config = dict(
    input='log_mel',
    tokenizer='word',
    encoder_isotropic=False,
    encoder_depths=[2, 4, 2],
    text_encoder_causal=True,
    text_encoder_head_dim=48,
    text_encoder_fused_qkv=False,
    text_encoder_bias='all',
    text_encoder_positions='learned',
    learning_rate=0.0015,
    shampoo_beta=0.95,
    one_sided=False,
    max_steps=6900,
)
Rows from block 5 of the audio encoder of a small contrastive audio-text model, named by matrix and row number. Rows with one number belong to one neuron. Each number is 128 + 24 x the weight over its row's rms, rounded and kept within 0 to 255. All counts start at 0.
Before each neuron's rows are labels from the 100 clips, of 14848, where the neuron reaches its largest size: "lies over" is the class under the peak; "band" is the frequency band that holds the peak. Only what is clearly more common there than usual is listed. The data: synthesized solo parts of chorales (CocoChorales).
# gate: MLP gate (encoder.blocks.5.mlp.gate.weight, 192x96), inputs 0-95
# fc1: MLP up (encoder.blocks.5.mlp.fc1.weight, 192x96), inputs 0-95
# fc2: MLP down (encoder.blocks.5.mlp.fc2.weight, 96x192, transposed), outputs 0-95

lies over: D4
band: 0 to 250 Hz
gate.122 [148 153  97 153 113 149 142 103 120 115 124 130 153  90 151 121 149 140 121 114 128 160 124 129 109 115 140 133  85 119 122 128 148 132  89 116 127 114 160 132 162 138 116 183 109 152 113 130  92  59 130  95 126  91 167 109 130 135 156 151 139 142  85 103 127 125 179 107 181  94 151  89 132  98  88 110 139 163 138  89 153 102 107 129 153 122 134  97 129 119 111 126 112 139 152  99]
fc1.122 [168 145  55  88 169  71 155 144 107 107 117 133 114 108 109 122 152 106 126 112 106 124 100 144 109 125 104 133 143 147 107 139 132  89 128 173 122 183 121 148 156 122 114 133 133 144 129 107 179 157 153 112 133 122 153  86 132 133 117  99 155  81 117 114 126 109 158  99 129 146 125 114  98 118 144 112 146  85 122 112 112 139 104 137 137 175 117  87 134 165 119 117 132 140 138 120]
fc2.122 [117  86 154 110 176 101 162 135 132 117 151 164 165 147 128  65 110  84 134 100 120 121 163  98 108 159 136 119 119 169 113 157 149 147 134 104 135 125 149 147 112 161  92 146 118 110 137 142 136 141 113  98 134 129 113 137 136 149  84  98 122 137 161 123 165 131 102  88 108  93 163  83  94 171 112  98 137 138 154 113 119 144 127 133 151 104 122 129 125 133  94  85 138 136 144 132]

lies over: D4
band: 4000 to 8000 Hz
gate.64 [130 126 122 112 117 158 122 132 118  98 136 133 119 148 121 150 129 153 142 109 144 127 167 101 103 175 105 139 114 157 110 140 140 110 155 136 134  92 150 151 146 137 145  90 104 125 143 177 150 134 143 129 136  76 144 122 104 142 145  94 140  82 108 110 142 111  94  94  74 173 134 191 141 145 105 114 116 156  78 129 113 100 123 129 190 127 117 102 159 123 136  99 137 160 117 119]
fc1.64 [ 97 151  99 155 151 129 107 129 128  83 169  87 109 148 108 111 159 155 159  76 155 101 115 117 107 111 149 117 100 163 119 146 104 138  82 142 124  87 144 147  91 160 109 103 119 114 119 161 124 198 103 151 132 112 101 164 134 124 132 141 148 142 103 155 122 114 114 146 167  84 139 123 169 119 150 134 117 111 143 124 131 163 143 119 120 131 137 120 127 104 162 103 142 102 106 122]
fc2.64 [130 138 153 157 162 106 124 168  92 155 126 119 164 150 116 150 137 104 104  81 144 130 119 128 129 112 101 145 148 130  90 124 133 130 116 147  97  94 142 143 100  97 143 108 106  89 159 142 127 157  96 128 171 118 135 115 111 124  97 117 137 124 116 121 106 155 110 160 159 120 202 175 135  97 146 106 137 133 100 154  98 143 128 110 136  95 161 137 159  92 133 154 119 174 139 163]

lies over: D#3
band: 1000 to 2000 Hz
gate.118 [148 113 109 140 133 108 116  91 131 137  88 139 159 141 110  75 176 151 127 109 165 133 116  78  77 135 135 122 112 115 104  98 190 142 114 127 134 133  85 140 148 194 124 153 134  92 105 112 117 159 131 135 116 180 109 138 114 174 115 157 110 159 141  99 115 134 132  77 146 125 100 133 110 123 130 102 130 165 149 100 125 134 150 133 112 140 126 137 149 107 124 112 141 119 143 114]
fc1.118 [150 116 146 113 105 123 155 118 146 107 178 136 121 121 173 113 151 101  94 102 145 122 134 175 116 122 127 150  88 139 165 140 108 103 118  96 139 111  98 167 135 105 110 156 115 109 125 142 108  93 122 130 124 112 134 110 160 148 131 169 146 137 146 194 121 104  71 167 128 143 114 111 103 141 130  97 100 170 148 110 156 151 122  87 153 116 157 145 109 137 159 121  92 115 104 116]
fc2.118 [154 138  90  97 119 127 117 124 131 157 112 138 178 128 106 123 113 127 176 123 131 168 138 155 106 132 133 128  98 151 110 119 132 152 118 140 138 139 100 141 148 145 175 104 123 142 128 152 159 125 132  61 113  96  92 125 113  80 155 144 137 137 142 148 130 108 117 101 124  98 128 170 141  96 152 131 110 178  96  54 146 121 113 158  94 109 121 124 116 114 159 162 148 136 108 105]

lies over: silence
band: 2000 to 4000 Hz
gate.35 [156 124  93 102 147 126 127  73 127 175 124 141 128 156 152 120 125 121 152 111 144 151  89 111 129 126 120 107 104 124  90  75 161 140 163 162 158 107 133 134  86  94 140 104 134 112 152 107 136 172  99 116 106 119 133 172  97 162 105 106 133 111 145 131 148 155 144 145  98 155 114 144 168 127 109 195 170 128 131 107 119 113 130 159 109  96 133 111 118 126 150 130 112 138 114 102]
fc1.35 [ 88 126 177 117 152 108 152 156 150  71 177  90 123 126 110 141 131 134 112 120 131 151 129 114 111 139  73 146 177 135 186 144 102 127  90 172 102 135 154 145 135 112 170 112 104 127 135 132 132 122 142 130 150 125  96 117 106 136 145  95 132 118 119 106 149 116 164 146 109 109 113 147 103 136 173 103 121  95  88 137  84 127 115 110 136 118 136 154 141 107 173 145 132 132 151 132]
fc2.35 [107 189 112 166 159 125 174 159 138 101 123 151 170 112 104 123 128 136 145 123 112 103 105 119 162 167 139  99 138 133 125 125 113 119 136 163 124 144 169 174 143 147 125 166 104 153 136 139 145 132 130  84 118  83 112 130 148  97 147 114 149 146 110 153 101  99 150  70 140 127 153 164 148  92 123 128 136 124  89 116 142  99 128 125  89 141 145 184 122  96 137 124 111 125 122 126]

lies over: D#3
band: 250 to 500 Hz
gate.124 [126 115 121 127 101 114  97 130 122  79 164 104 125 165 124 128 146 135 131 139 111 164 181 114 121 102  98 129 121 130 169 113 118 105 107 171 112  67 141 151 137  91 101 193 121 152 159 145 121 110 131  99  94 110  70 103 125 130 125 155 160 108 162 141 160 159 139 115 101 118 141 138 146 128 126 121 135 157 158 144 138 127 119 127 125 115 121 141 176 131 144 100 104  97 124  89]
fc1.124 [149 121 120 144 130 124 131 149 128 121 135 133 164 137 179 142 109 147 141  93 111 142 147 122 120 136 102 108 141  90 142 132 103 113 118 136 152  68 170 102 120 104 101 138 115 153 138 112 122 100 112 130 117 112 118 194 144 154 153 154 140  91 120  85 108 175 128 114 161 116 146  97 141  87 136 177  95 161 127 145 141 124 134 106 146 122 141 168 137 156  86  95 117 105  90  95]
fc2.124 [119 120 158 113 105  67 130 146 134 142 136 133 147 145 105 160 150 121 147 151 124 120 132  92 112 147 176 119 129 123 110  94 127 123 129 142 167 119 133  94 136 142 128 106 118 154 102 145 103  96  84 142 140 130 142 157 178 146 191 144 143 149  96 104 141 125 131 146 130  92 152 132 147 166 118 100  98 164 122 157 132 147 123 138 101 177 101 117 138 189  95 102 148 114 138  99]

lies over: E3
band: 250 to 500 Hz
gate.158 [134 166 107 148 124 164 143 118 113 107 167 181 152  75 152 132 122 119 124 148 106 142 151  57 159 147 104 163 140 133 115  65 141 146 156 106 143 145  96 119 119 123 113 112 121 124 173 155 122 143 133 122 130 133 115 140  92 113 146 142 130 167 126  90 156 128 126 138 108 131 101 110 144 150 133 142 146 130 125 136 148 108 128 109 137  92 140 137 159 161 102 170 119  72 112  92]
fc1.158 [121 149 142 126 113 166  98 112 118 106 122  91  95  82  97 107 151 169  92 124  82 172 176 159 181 156 137 101 126 101 154  90 117 119 127 131 121 129 125 119 152 102 161 184 159 121 145 165 116  93 137 143 129  90 172 135 103 127 132 127 113 106 140 113 153 102 150 106 111 134 103 119 162 106  96 139 122 139 132 115 107 101 142 133 116 121 159 126 140 146 148 138 165 125 137 144]
fc2.158 [110 150  86 139 133 138  98 103 130 128 103 105 133 107 152 118 146 106 171 109 100 119 139  62  76 102 119 120 133 165 138 112 143 142 158 159 123 125 116 131 167 127 156 131 107 156 164 115 134 133 103 123 151 161 134 166 136 116 148 141 140 109 156 160 164 119 106 111 172 138 137 124 148 139 139 179  97 134 107 143 118 115 155 115 134 177 159 156 113  83 126 109 169 103 137 159]

lies over: silence
band: 500 to 1000 Hz
gate.25 [117 128 101 119 129 113 119 134 139  81 119 116  97  97 121 116  93 117 145 153 117 107 101 108 135 149 117 114 115 177 120 149 112 130 153  68 108 200 146 156 110 132 107 120 119 137 160 174  99 143 139 178 155 157 119  96 145 113 102 114 104 141 121 116 150  95  97 151 165 115 131 146 137 110 183 132 130 163 147 136 154 126 116 121 138  87 117 102 132 155 103 122  87 115  99 124]
fc1.25 [133 118 115  93 138 158 150 162  97  83 120 113 137 137 134 117 130 106  98 117 111 158 124 107 113 147  98 146 106 172  91 149 122 134 130  78 101 148 123 126 129 124 165 119 120 115 174 191 119 127 115 127 169 154 142  54 146 154  81 123 115 143 109 132 147 111 134 133 159 122 159 157 128 147 119 139 113 174 133 155 154 140 118 125 136 112 155 102 148 114 106 144  83 121  96 147]
fc2.25 [144 120 120  99  89 116 119 165  83 116 118 111 101 136 148  87 139  93  98 161 175 151  99 124 126 105 138 101 170 120 126 137 149 158 129 120 123 132  96 169 107  99 162 144 120 143 140 132 108 119 142 102 116 150 112 154 131  93  92 135 143 118 113 150 134 137 139 154 104 151 142 147 103 137  82 113 108  94 128 150 101 144 179 127 122 145  99  70 114 122 130  90 135 184 127 158]

lies over: G5
band: 250 to 500 Hz
gate.13 [129 177 128 112 105  77 130 100 132 144 192 121 113 147 110 153 139 124 131 116 152 123 139  98 108 141 143 110 105 120 133 122 147 107 153 132 130 153 127 114 146 169 128 119 108 165 157 169 117 150 113  76 140  89 134 129 120 166 131 132 171 137 138 121 163 142 143 107 105  81 172 142  96 137 124 128 114 144 122 102 158 156 137 123 122 143 152 115 160 164 131  70  99  99 133  81]
fc1.13 [117 158 153  96 125 122 149 143 122 102 136 149 103 110 142 124 106 139 105 106  88 127 106 122 109 108 160 136 150 132 100 127 144 155 166 134 120  75 152 138 128 133 166 142 112 130 106 121 112 139 121 106 149 150 107  82 136 135 139 170 159 150 118 140 131 154 143 111 121 109 141 137 107 133 128 138 119 132 116 131 152  99 100  80 107  81 200 207 137 135 117 113 106 110  86  87]
fc2.13 [101 118  92 152 122  99  54 132 176 136  93 160 144 162 150 152 143  92 127 136  99 121 121 117 114 117 148 166 107 127  99 148 100 113 137 189 137 168 146 128 153 115 126 127  98  83 154 123 150 134 130 158 134 152 101 100 115 137 111 136 140 137 153 107  85 128 146 138 114  98  95 146 161 120 142 121 176 155 136 108 135 119 125 170 115 167 125 151 100 147 135 142 107 110 122 136]

lies over: G5
band: 2000 to 4000 Hz
gate.119 [120 116 125  96 109 141 149 130  78 123 135 132 117 128 154  81 151 132  96 135 160 164  96 130  54 140 122 116 128 137  91 142 187  93 108 112 163 125  82 143 100 105  80 111 122 151 131 149 129 137 120  94 132 152  88 172 102 134 120 108  95 117 144 154 100 143  93 142 129 143 129 174 140 142 137 125 111 130 138 128 131 146 140 109 119 131 123 166 147 128 113 154 152 111 165 163]
fc1.119 [102 113 155 151 129 141 119 117 138 135 138 129 107 130 177  93  73 151 132 147 158 132 130 157 127 152 140 125 138 136 168 153 111 198 135 112  90  74 149 121  98 119 120 146 107 147 109 102 107  94 158 149 124 119 161  81 108 129 128 136 149 139 139 104 130 112 121 140 133 128 106  80 123  97 133  90 113 178 139 126 156 141 168 114 101 127 105 142 125 112 167 110  93 137 111 168]
fc2.119 [141 121 106 106 103  83 106 134 108 113 127 117 140 105 102 186 143 114 120 115 107 185 154 121  99 122 138 132 145 185 103 108 153 122 138 106  99 137  94 148 121  72 108 110 136 120 157 164 154 163 120 141 135 168 134  94 126  98 120 136 100  56 146  87 155 148 130 123 129 131 117 118 114 122 157 156  76 103 127 122 150 138 148 138 162 144 131 109 153 140 140 124 114 108 132 136]

lies over: silence; A#3
band: 2000 to 4000 Hz
gate.2 [118 139 137 101 135 103 146 111 139 124 133 146 130 141 128 114 118 129 154 135 104 118 133  86 151 121 165 123 149 190 120  41 131 156 133 120 143 139 120 126 194 126 107 123 106 172 103 110 121 143 146 115  98 130 135 149 125 108 151 118 132  83 169  93 135 124 159 124 119 138 140  94 118 138 111 123 130 143 133 129  87 148 165 134  83 136 124 117 191 142  92 102  97 105 147 137]
fc1.2 [138 155 112 120 132 135 128 121  71 139 154 164 187 151 134 144 101 128 147 140 119 101 112 176 124 125 133  97 128  91 126 200 110 138 131  94 137 173 120 140 103 125 133 125 157 108 141 158 106 109 133 119 170 150 125  89 123 107 136 130 168 171 117 160 122 142  93 149 119 108 134 105 146 111 117 125 123 153 153 105 102 144  83 107 127 128  98 113  86 106 145 174 111 121 132 106]
fc2.2 [176 118 117 180 132 112 125  77 116 183 157 120 116 156 120 121 131 118 130  83 108 148 139 182  90 165 139 143 134 140 138 171 133 125 142 127 138 105 128 149 140 139 146  97 148 106  83 144 116  99 124 150 125 133 122  93 109 157 158 110 122 113 148 122  80 116 120 122 100  99 117 169 148 138 130  83 152 107 143 103 120 134 162 139 138 120 171  75 132 142 126 153 132 156 106 118]

lies over: A#3
band: 2000 to 4000 Hz
gate.52 [105 112 133 119 128 125 152 153 121 117 141  82  88 118 115 106 119 136 137 105 102 146  94  74  89 145 127 106 155 141 122  74  99 137 146 171 127 110 155 153 155 122 101  83 124 150 138 118 153 164 126 162 148 160 129 122 116 169 137 124 106 126 124 167 163  95 126  98 116 104 152 167 113 124 103 103 114 132 129 109 113 111 182 147 166 154 125 127 119 135  71 101 150 115 110 126]
fc1.52 [143 124 131 124 112 100 157 101 168 193  99 162 146 122 121 134 105  98 152 137 107 105 133 144 109  96 110 138 163 113 114  63 129 145 125 160 135 139 110 146 121 110 134 100 111 111 110  95 158 141  97 139  99 127  97 115  68 118 150 101 117 117 142 159 126 135 113 113 138 136 156  77 139 134 147 112 119 145 175 140 129 199 143  95 121 128 140 120 159 148 110  93 121 124 133 112]
fc2.52 [105 141 124 118 124 184 133 174 149 123 127 148  99 118 176  91 102 153 130  92 165 108 120  89 142 134 163 127 132 116 128 145 112 117 111 133 140 147 141 146 135 130 134 121 104 120 112 127 172 111 147 139 141 116 139 121 130 146 122 122 120 137 102  74 147  69 150 157 124 167  76 130 157 141 155  86 146 169 149 144 103  78 109 139 103 120 140 130 141 127 124  79  87 104 118  98]

lies over: G5
band: 2000 to 4000 Hz
gate.137 [ 84 115 158 164  90 151 132 106 107 126 173 128  68 127 102 115  98 155 142  90 122 145 104 119 108  91 127 144 162 110  77 111 136  91 140 134 143 161 145 112 116  95 136 111 113 146 157 138 118 160 122  92 116 152 131 144 144 155 117 133 117 198 124 111 151 153 133 153 115 108 102 125 161 130 125 126 125 106  94 113 145 153 110 112 113 102 100 113 138 167 109 119 163 147 154  99]
fc1.137 [162 151 129  84 122  88 144 125 126 126 128 142 182  86 106  91 147  86  96 107 121 155 138 150 107 153 122 133 151 154  80 120 147 123 107 115 168 112 101 137 141 146 125 102 108 127  97 158 144 123 130 167 149 136 142 144 154 134 158 118 124  95 139 139  99 124  96 105 119 138 148 128  85 147 133 157 104 130 177 137 117 130 148 123 143 172 164 129 156  89 161 111 157 160 164 150]
fc2.137 [101 115 148 159 122 141 137 151 145 108 113 131 128 159 154  78 118 157 100 138 120 141 127 130 130 109 101  94 139 157 151 156 111 104 121 113  92 150  85 142  94  66 114 162 110 146 132 119 119  95  97 144 138 137  56 149 164 170 137 140 158 166 135 143 164  91 132 119 130 113 137 133 122 137 149 114 125 158 137 121 146 110 125  95 119 144 129 108 105 104 113  64 129 143 151 159]

lies over: E3
band: 500 to 1000 Hz
gate.6 [159 113 149 129 127 146 110 107 165 124 104 128 140 165 108  76 119 118  78 115 128  80 132 171 124 132 137 120 119 118 136 176 105 134 125 123 112 110 105 128 155 137 139 139 158 136 115 139 136 154 137 136  96 139  96 114 196 111 108  95 120 104 109 154 116 133 100 127 127 158 108 123 170 141 116 170 146 162 145 129 134  89 121 127 115 148 102 146 221 114 110 133 124 110 132 116]
fc1.6 [108 174 112 116 128 138 115 108 110 164 122 128 146 117 100 119 162 173 162 104 141 100 151 128 138 129  95 143 109 138 125  82 127 144 115 180 143 125 116 134 112 104 132 101 121 155 118 129 139 116 133 155 175 139 134  91 120 128 135 119 133 119 148  64 120 113 129 169 118 122 145  75 117 179 117 140 136 151 128 129 131 158 182 143  89 180 150 107 101 111 135 124 101 123  82 158]
fc2.6 [125 105 147  84  98 113 119 139 118 165 144 111 172 133 107 153  83 126 126  98 137 148  84  94 112 160 110 143 136 134 183 143 146 146 142 131 138 170 171 117 142  93 152 137 131 136 120  79 128  96 137 140 128 107 162 161 114 148 172 138 153 118 127 123 154 147 137 112 117 148 126 102 121 172 156  82 129 155 144 163 151 127 106 147  94 127 144 150 121 138 133 110 106  89  77 133]

lies over: A#3
band: 500 to 1000 Hz
gate.17 [135 131 139 168 108 112 130 135 153 165 123  91 123 131 142  61 144 161 108 188 157 126 125 130 119 129 127 114 121 142 167 105 122 151 106 134 157 134  81 145 138  92  63 122 113 121 111 124 136 131 111  89 122 120 154  94 133 137 132 109 116 129 130 152 146 163 124 107 101 140 118 109 155 163 134 113 102 125 181 121 120 137 106 105 131 161 157 142  83 134  82 114 169 131  91 112]
fc1.17 [137  75  82  77 109 149  96  99 114 138 113 136 146 120 156 153 142  93 131 137 113  86 169 130  89 178 134 153 146 129 147  81  68 145 129 118 141 123 160 144 150 112 116  88 122 142 152 141 135 129 109 166 106 168  89 160 157 142 142 137 144 114 169 136 146 116 120 144 133 123 145 149 132 104 124 140 149 116 129 148 151 168 148 144 112 134 139 100  96 101 106 115 119 139 159 136]
fc2.17 [117 112 171 141  90  87  94 186 144 108 153 110 115 127 126 120 114 156 153 108 116  81  84  94 130  95 130 128 104  82 145 112 118 102 127 115 157 117 124 111 158 131  82 137 142 120 154 120 133 123 138 122  89 114 104 103  96 161 128 144 105 137  86 130 115 108 123 176 146 110 113 167 125 119 128 142 124 157 147 152 136 149 126 115 155 175 145 160 124  78 127 115 113 143 120  85]

lies over: E3
band: 500 to 1000 Hz
gate.3 [150 118  70 127 155 139 134 150 136 121 102 109 100 133 112  93  98 134 108 130 162  79  84 156 104 114 141 130 130  94 155 137 122 142 110 121 114 137 141 144 102 158 136 154 131  99 158 161 169 157 129 111 124  97 110 135 116 163 102 148 124 162 140 112 139 110 112 123 134 142 149 149 129  52  96 111 118 112 138 116 116 134 102 138 130 104 147 117 217 131 117 129 133 167 121 139]
fc1.3 [148 125 196 134 108 130 138  80 162 121 133 144 114 157  99 113 104 153 118 134 172 125 101 133 145 130 132 101 149 110 135 163  98  92 123 150 110 109 116 136 173  99  99 159 140  70 108 109  94 124 150 118  99 152 144 157 153  98 112  82 127 104 126 158 156 143 106 139  92 140 126 117 128 116 110 148 158 113 128 112 111 131  78 175 141 106 135 108 164 143 131 139 127 122 129  93]
fc2.3 [124 122 148 143 143 149 164 101 138  84 162 137 115 112 116 110 127 114 154 164 138 117 166 164 147 100 136 120  75 146 159 119 140 146 138 128 110 108  93 149  83  99  85 134 163 148 104 146 118 139 115 120 172 180 124  91 141 143  84 106 104 121 135 128 104 115 111  93 151 127 125 156 120 131 137 155 124 138 142  90 117 128 164 197  98 141 119 140  99 139 136 137 127 164 158 137]

lies over: D4
band: 250 to 500 Hz
gate.85 [159 133 139 111  89 175  90 129 149 159 123 105  97 109 123 100 145 142 143 128 142 131 126 167 136  91 122 117 140 136 159 149 127  92 135  85 132 115 125 123 173 129  66 131 118 140 122 123 172 146 143 109 108 136 134 100 153 160 157 167 114 135 141  72 144  99 180 139 108 147 143 129 154 163 100  99  80 116 107 134 120 152 159 168 131 111 154 115 156 101 129 121 119 113 133 129]
fc1.85 [101 118 122 123  98 188  98 174  96 121 148 100 140 144 110 128 135 143 132 107 131 108 133 125 151 103 152 141 127 122 138 107 139 109  79 118 157 112 135 126 167 144  97  91 132 110 156 156  93 145 134  84  92 166 160  93 127 157 136 148  85 115 147  84 104 122 141 143 122 126 121 151 177 120 154  79  99  96 125 125 135 169 175 124 138 107 131 106 124 120 138  96 123 152 139 115]
fc2.85 [120 175  90  98 137 134 129 138 143 105 134 134 105 148 168 129 162 116 105 135 122 136 121 119 143 179 161 132 167  97 131  85 160 153 119 136 144 129 102 118 137 114 158 103 169  92 128 139 108 126 145 148 153 108 115 173 110 183  90 102  93 127  96 130 124 151 133 114  89 154 124 149 125 153 123 127 112 159  81 128 143 137 148 120 140 146  95 132 167  83  78 114 122 107 110 141]

lies over: E3
band: 0 to 250 Hz
gate.51 [ 54 133 147 108 126 151 114 157 106  95 127  77 105 114 129 115 107 121 132  48 142  98 118 160 135 101 144  94 111 126 132 152 123 162 151 130 150 120 127 118 107 136 135  86  99 129 155 121 144 144 124 133 133  91 103 128 111 141 128 170 137 126 143 120 167 126 126 104 177 151 106 133 132 102 150 143  70 148 130 144 119 144 116 130 138 132 137 139  95 117  94  89 132  78 108 124]
fc1.51 [103 108 128 115 166 143 139 134 172 114  97 147 136 119 151 128 160 103 163 105 141 165 169  84 125 128  94  54 127 150  98 156 135 156 120 120 131 120 101 110 171 119 144 129  92 121  68 127  86 132 140 153 120  97 115 140 163 133 126 118 113  90 111 162 151 142 143 138 154 152  91 128 104 135 119 124 135 130 120 155 115 135 130 115 168 163 123 169  96 136 115 157 126 103 118 135]
fc2.51 [105  71 160 138 129 134 164 112 119  80 163 114 111 123 127 111 138 102 167 132 138 144 151 141 146  97 104 119 145 125 163 129 100  92 161 130 133 167 148 169  88 100  93 125 151 177 144 181 132 130 120 132 137 152 102 137 138 162  79 114 136 114 116 165 104 161 142 132 135 121 158 161 130 147 136 160 103 193 123 135 139  95 137 141 111 139 141 162 114 137 138 136 124 127 133 130]

lies over: C#4
band: 0 to 250 Hz
gate.191 [110 167 155 140 155 147 162 125  93 139 169  92 150 150 115 150 129 161 157 134 119 135  84 138  69  75 107 156  96 153 153 119 128 137 130 140 128 135 133 119 118 130 107  95 168 142  94 136 127 119 138 115 145 113 112  96 134 170 115 144  95 126 115 136 163 130 109 115 119 117 158 105 174 116 115  99  97 116  90 101 138 187 103 163 152 176 148 145 126 129 125 140 137 129 144 121]
fc1.191 [138 137 163 171 146 124  92  92 159 138 118 123 108 155 141  96 128  77  85 122 148 144 128 116 104 132 115  73 136  88 115 139 175  97 127 164 168 113 111 122  94 151 162 116 139 146 168 111 128 101  93 129 115 141 166 139  93 113 131 125 186 103 113 135 107 151 137 145 142  97 122 156 118 136 122 140 133 153 129  99 119  94 152  95 116  91 101  97 131 112 133 154 132 102 130 118]
fc2.191 [130 123 152  96 145 120 127 150 108 115  96  77 160  99 128 158 177 117 103 117 123 139  92  91 121 126 115 115 117  96 154  70 144 138 134 168 119 135 177 154 104 138 158 155 107 120  99 107 160 119 144 114 147 177 141 134 110 108 145 113  77 145 132 125 119 126  92 112 145 115 166 156 167 117 142 130 148 127 114 164 106 102  96 124 174 156 137 123 126 153 119 173 129 140 126 122]

lies over: B4
band: 250 to 500 Hz
gate.115 [107 140 111 120 136 121 144 159 153  91  96 129 146 129 115 124 144 116 100 103 106 133 108 156 183  81 107 117 140 139 130 100 117 151 149 140 110  95 150  90 172 118 156  94 113 139 171 129 166 117 161 149 135 122 143 148 100 124 113 181 166 110 132 129 163  90 130 113 137 106 110 119 145 117 160 135 118 139 114 128 124 157 139 142  93 118 176 125 137 108 161 136 122  54 108  99]
fc1.115 [175 116 144 126 140 133  98 119 140 120 149 122 132 146 128 158 110 141 134 187 156 155 158 152  83 163 143 147 123 153 139 151  97  93  87 114  99 139 106 143  98 101 122 162 133 112 113 122 111 142 102 109 134 147 109 152 118 125 133  99 196 117  99 122 101 181 142 104  94 125 121 119  98 143  81 134 121  97 133  90 131 109 122 124 145 119  94 133 108 138 123  84 127 177 142 113]
fc2.115 [109 160 153 138 119 120 152 141 101 133 184 148 187 144 133 140 112 156 133  94 139 120 141 123 134 113 121  96 140 119  70 102 128 103 110 112 120 126 123  79 165 143 113 145  78 125  98 135 148 128 146 133 115 128 111 140 156 168 155 108 186  95 122 120 133 103 139 147 124 140  77 126 101 166 115 130 139 145 146 130 159 138 182 119 153 112 165 135 166 160 120  97 114 137 127 124]

lies over: silence; C#4
band: 4000 to 8000 Hz
gate.82 [113 127  89 131 150 106  90  96 135 101 186 134  83 141 109 119  80 150 136 101 162 109 100 130 155 124 103 135 113 141 143 139 156 156 146 156 121 115 115 106 121 134 165 100 154 104 139 100  94 104 102 116 143 151 124 111 111 139 119 122 132 163 109 124 153 111  85 157 113 107 112 107 160 146 133 159 158 144 110 125  77 150 102 115 132  66 137 130 141 111 113 159 100 143 170 147]
fc1.82 [134 125 143 114 197  99 133 134 118 118 171 151  66 187 123 100 134 126 113 126 157 116 101  97 178 141 125 124 135 148 139 144 124 109 154 149 129 129  90 105 117 121 152 117 170 127 113 147 101 124 156 153 146 156 116 115  91 138 110  83 115 120 128  81 150  99 136 127 153 129 107 102 125 143 114 132 141 121 119 107 108 122 138 148 143 111  87 126 134 133  84 109  86 174 169 143]
fc2.82 [102 115 137 121 122 140 132  79 151 132 106 152 105 109 101 121 102 121 100 127 111  97 156 122 164 138 110 120 170  84 117 104 129 123 148 132  94 148 127 164 111 112 122 107 141 131 123 159 103 123 115 162 119 130 111 134  89 130 151 100 147 113  90 109 123 125 125 111 178 149 123 167 178 116 125  99 166 174 146  81 126 158 157 184 157 135 139 119 128 141 156  87 139 140 122  80]

lies over: G5
band: 500 to 1000 Hz
gate.164 [113 125 111 115  69 106 136 102  81 135 150 174  96 117 156 130 153 129 138 109 129 110 124 149 135 119 134 168 122 123 140 126 135 107 146 124 124 136 135 115 158 156 118 144 107 161  78 146 124 130 126 148 165 106  87  85 132 173 117 113 136 121 110 158  88  63 148 121 134 170 118 135 113 102 169 110  99 157 134 127  99  98 154 158 109 149  95 154 121 114 111  92 114 132 104 157]
fc1.164 [140 178  96 115  99 153 166 135 133 126  84 143 135 139 109 108 127 132 124  82 116 162 109 161  70 116 112 130 117 119 139 108 163 120 136 164 119 139 184 136 162 126 145 179 128  75 116 161 127 108 180  83 134 114 133 123 123 152 109 121 154 132 113  99 148 105 108 134 138 133 125 163 119 138  87  75 112  99 128 104 143 133 112 107 139 139 162 135  95 132 103 133 146 134 118 117]
fc2.164 [120 126 126 139 121 100 123 120 123 127 108 111 118  98 129 143 145 146 118 149 110 135 129 137  86 155 105 166 110 131  82 131 147  99 125 121 181 134 165  79 154 108 171 115 127 115 163 161 134  61 131 105 110 140  84 125 118 110 134 131 148  76 144 132 123 102 111 134 151 139  98 119 128 104 120 193 160 130 106 101  97 118 112 101 141  92 154 159 128 102 122 123 158 161 141  90]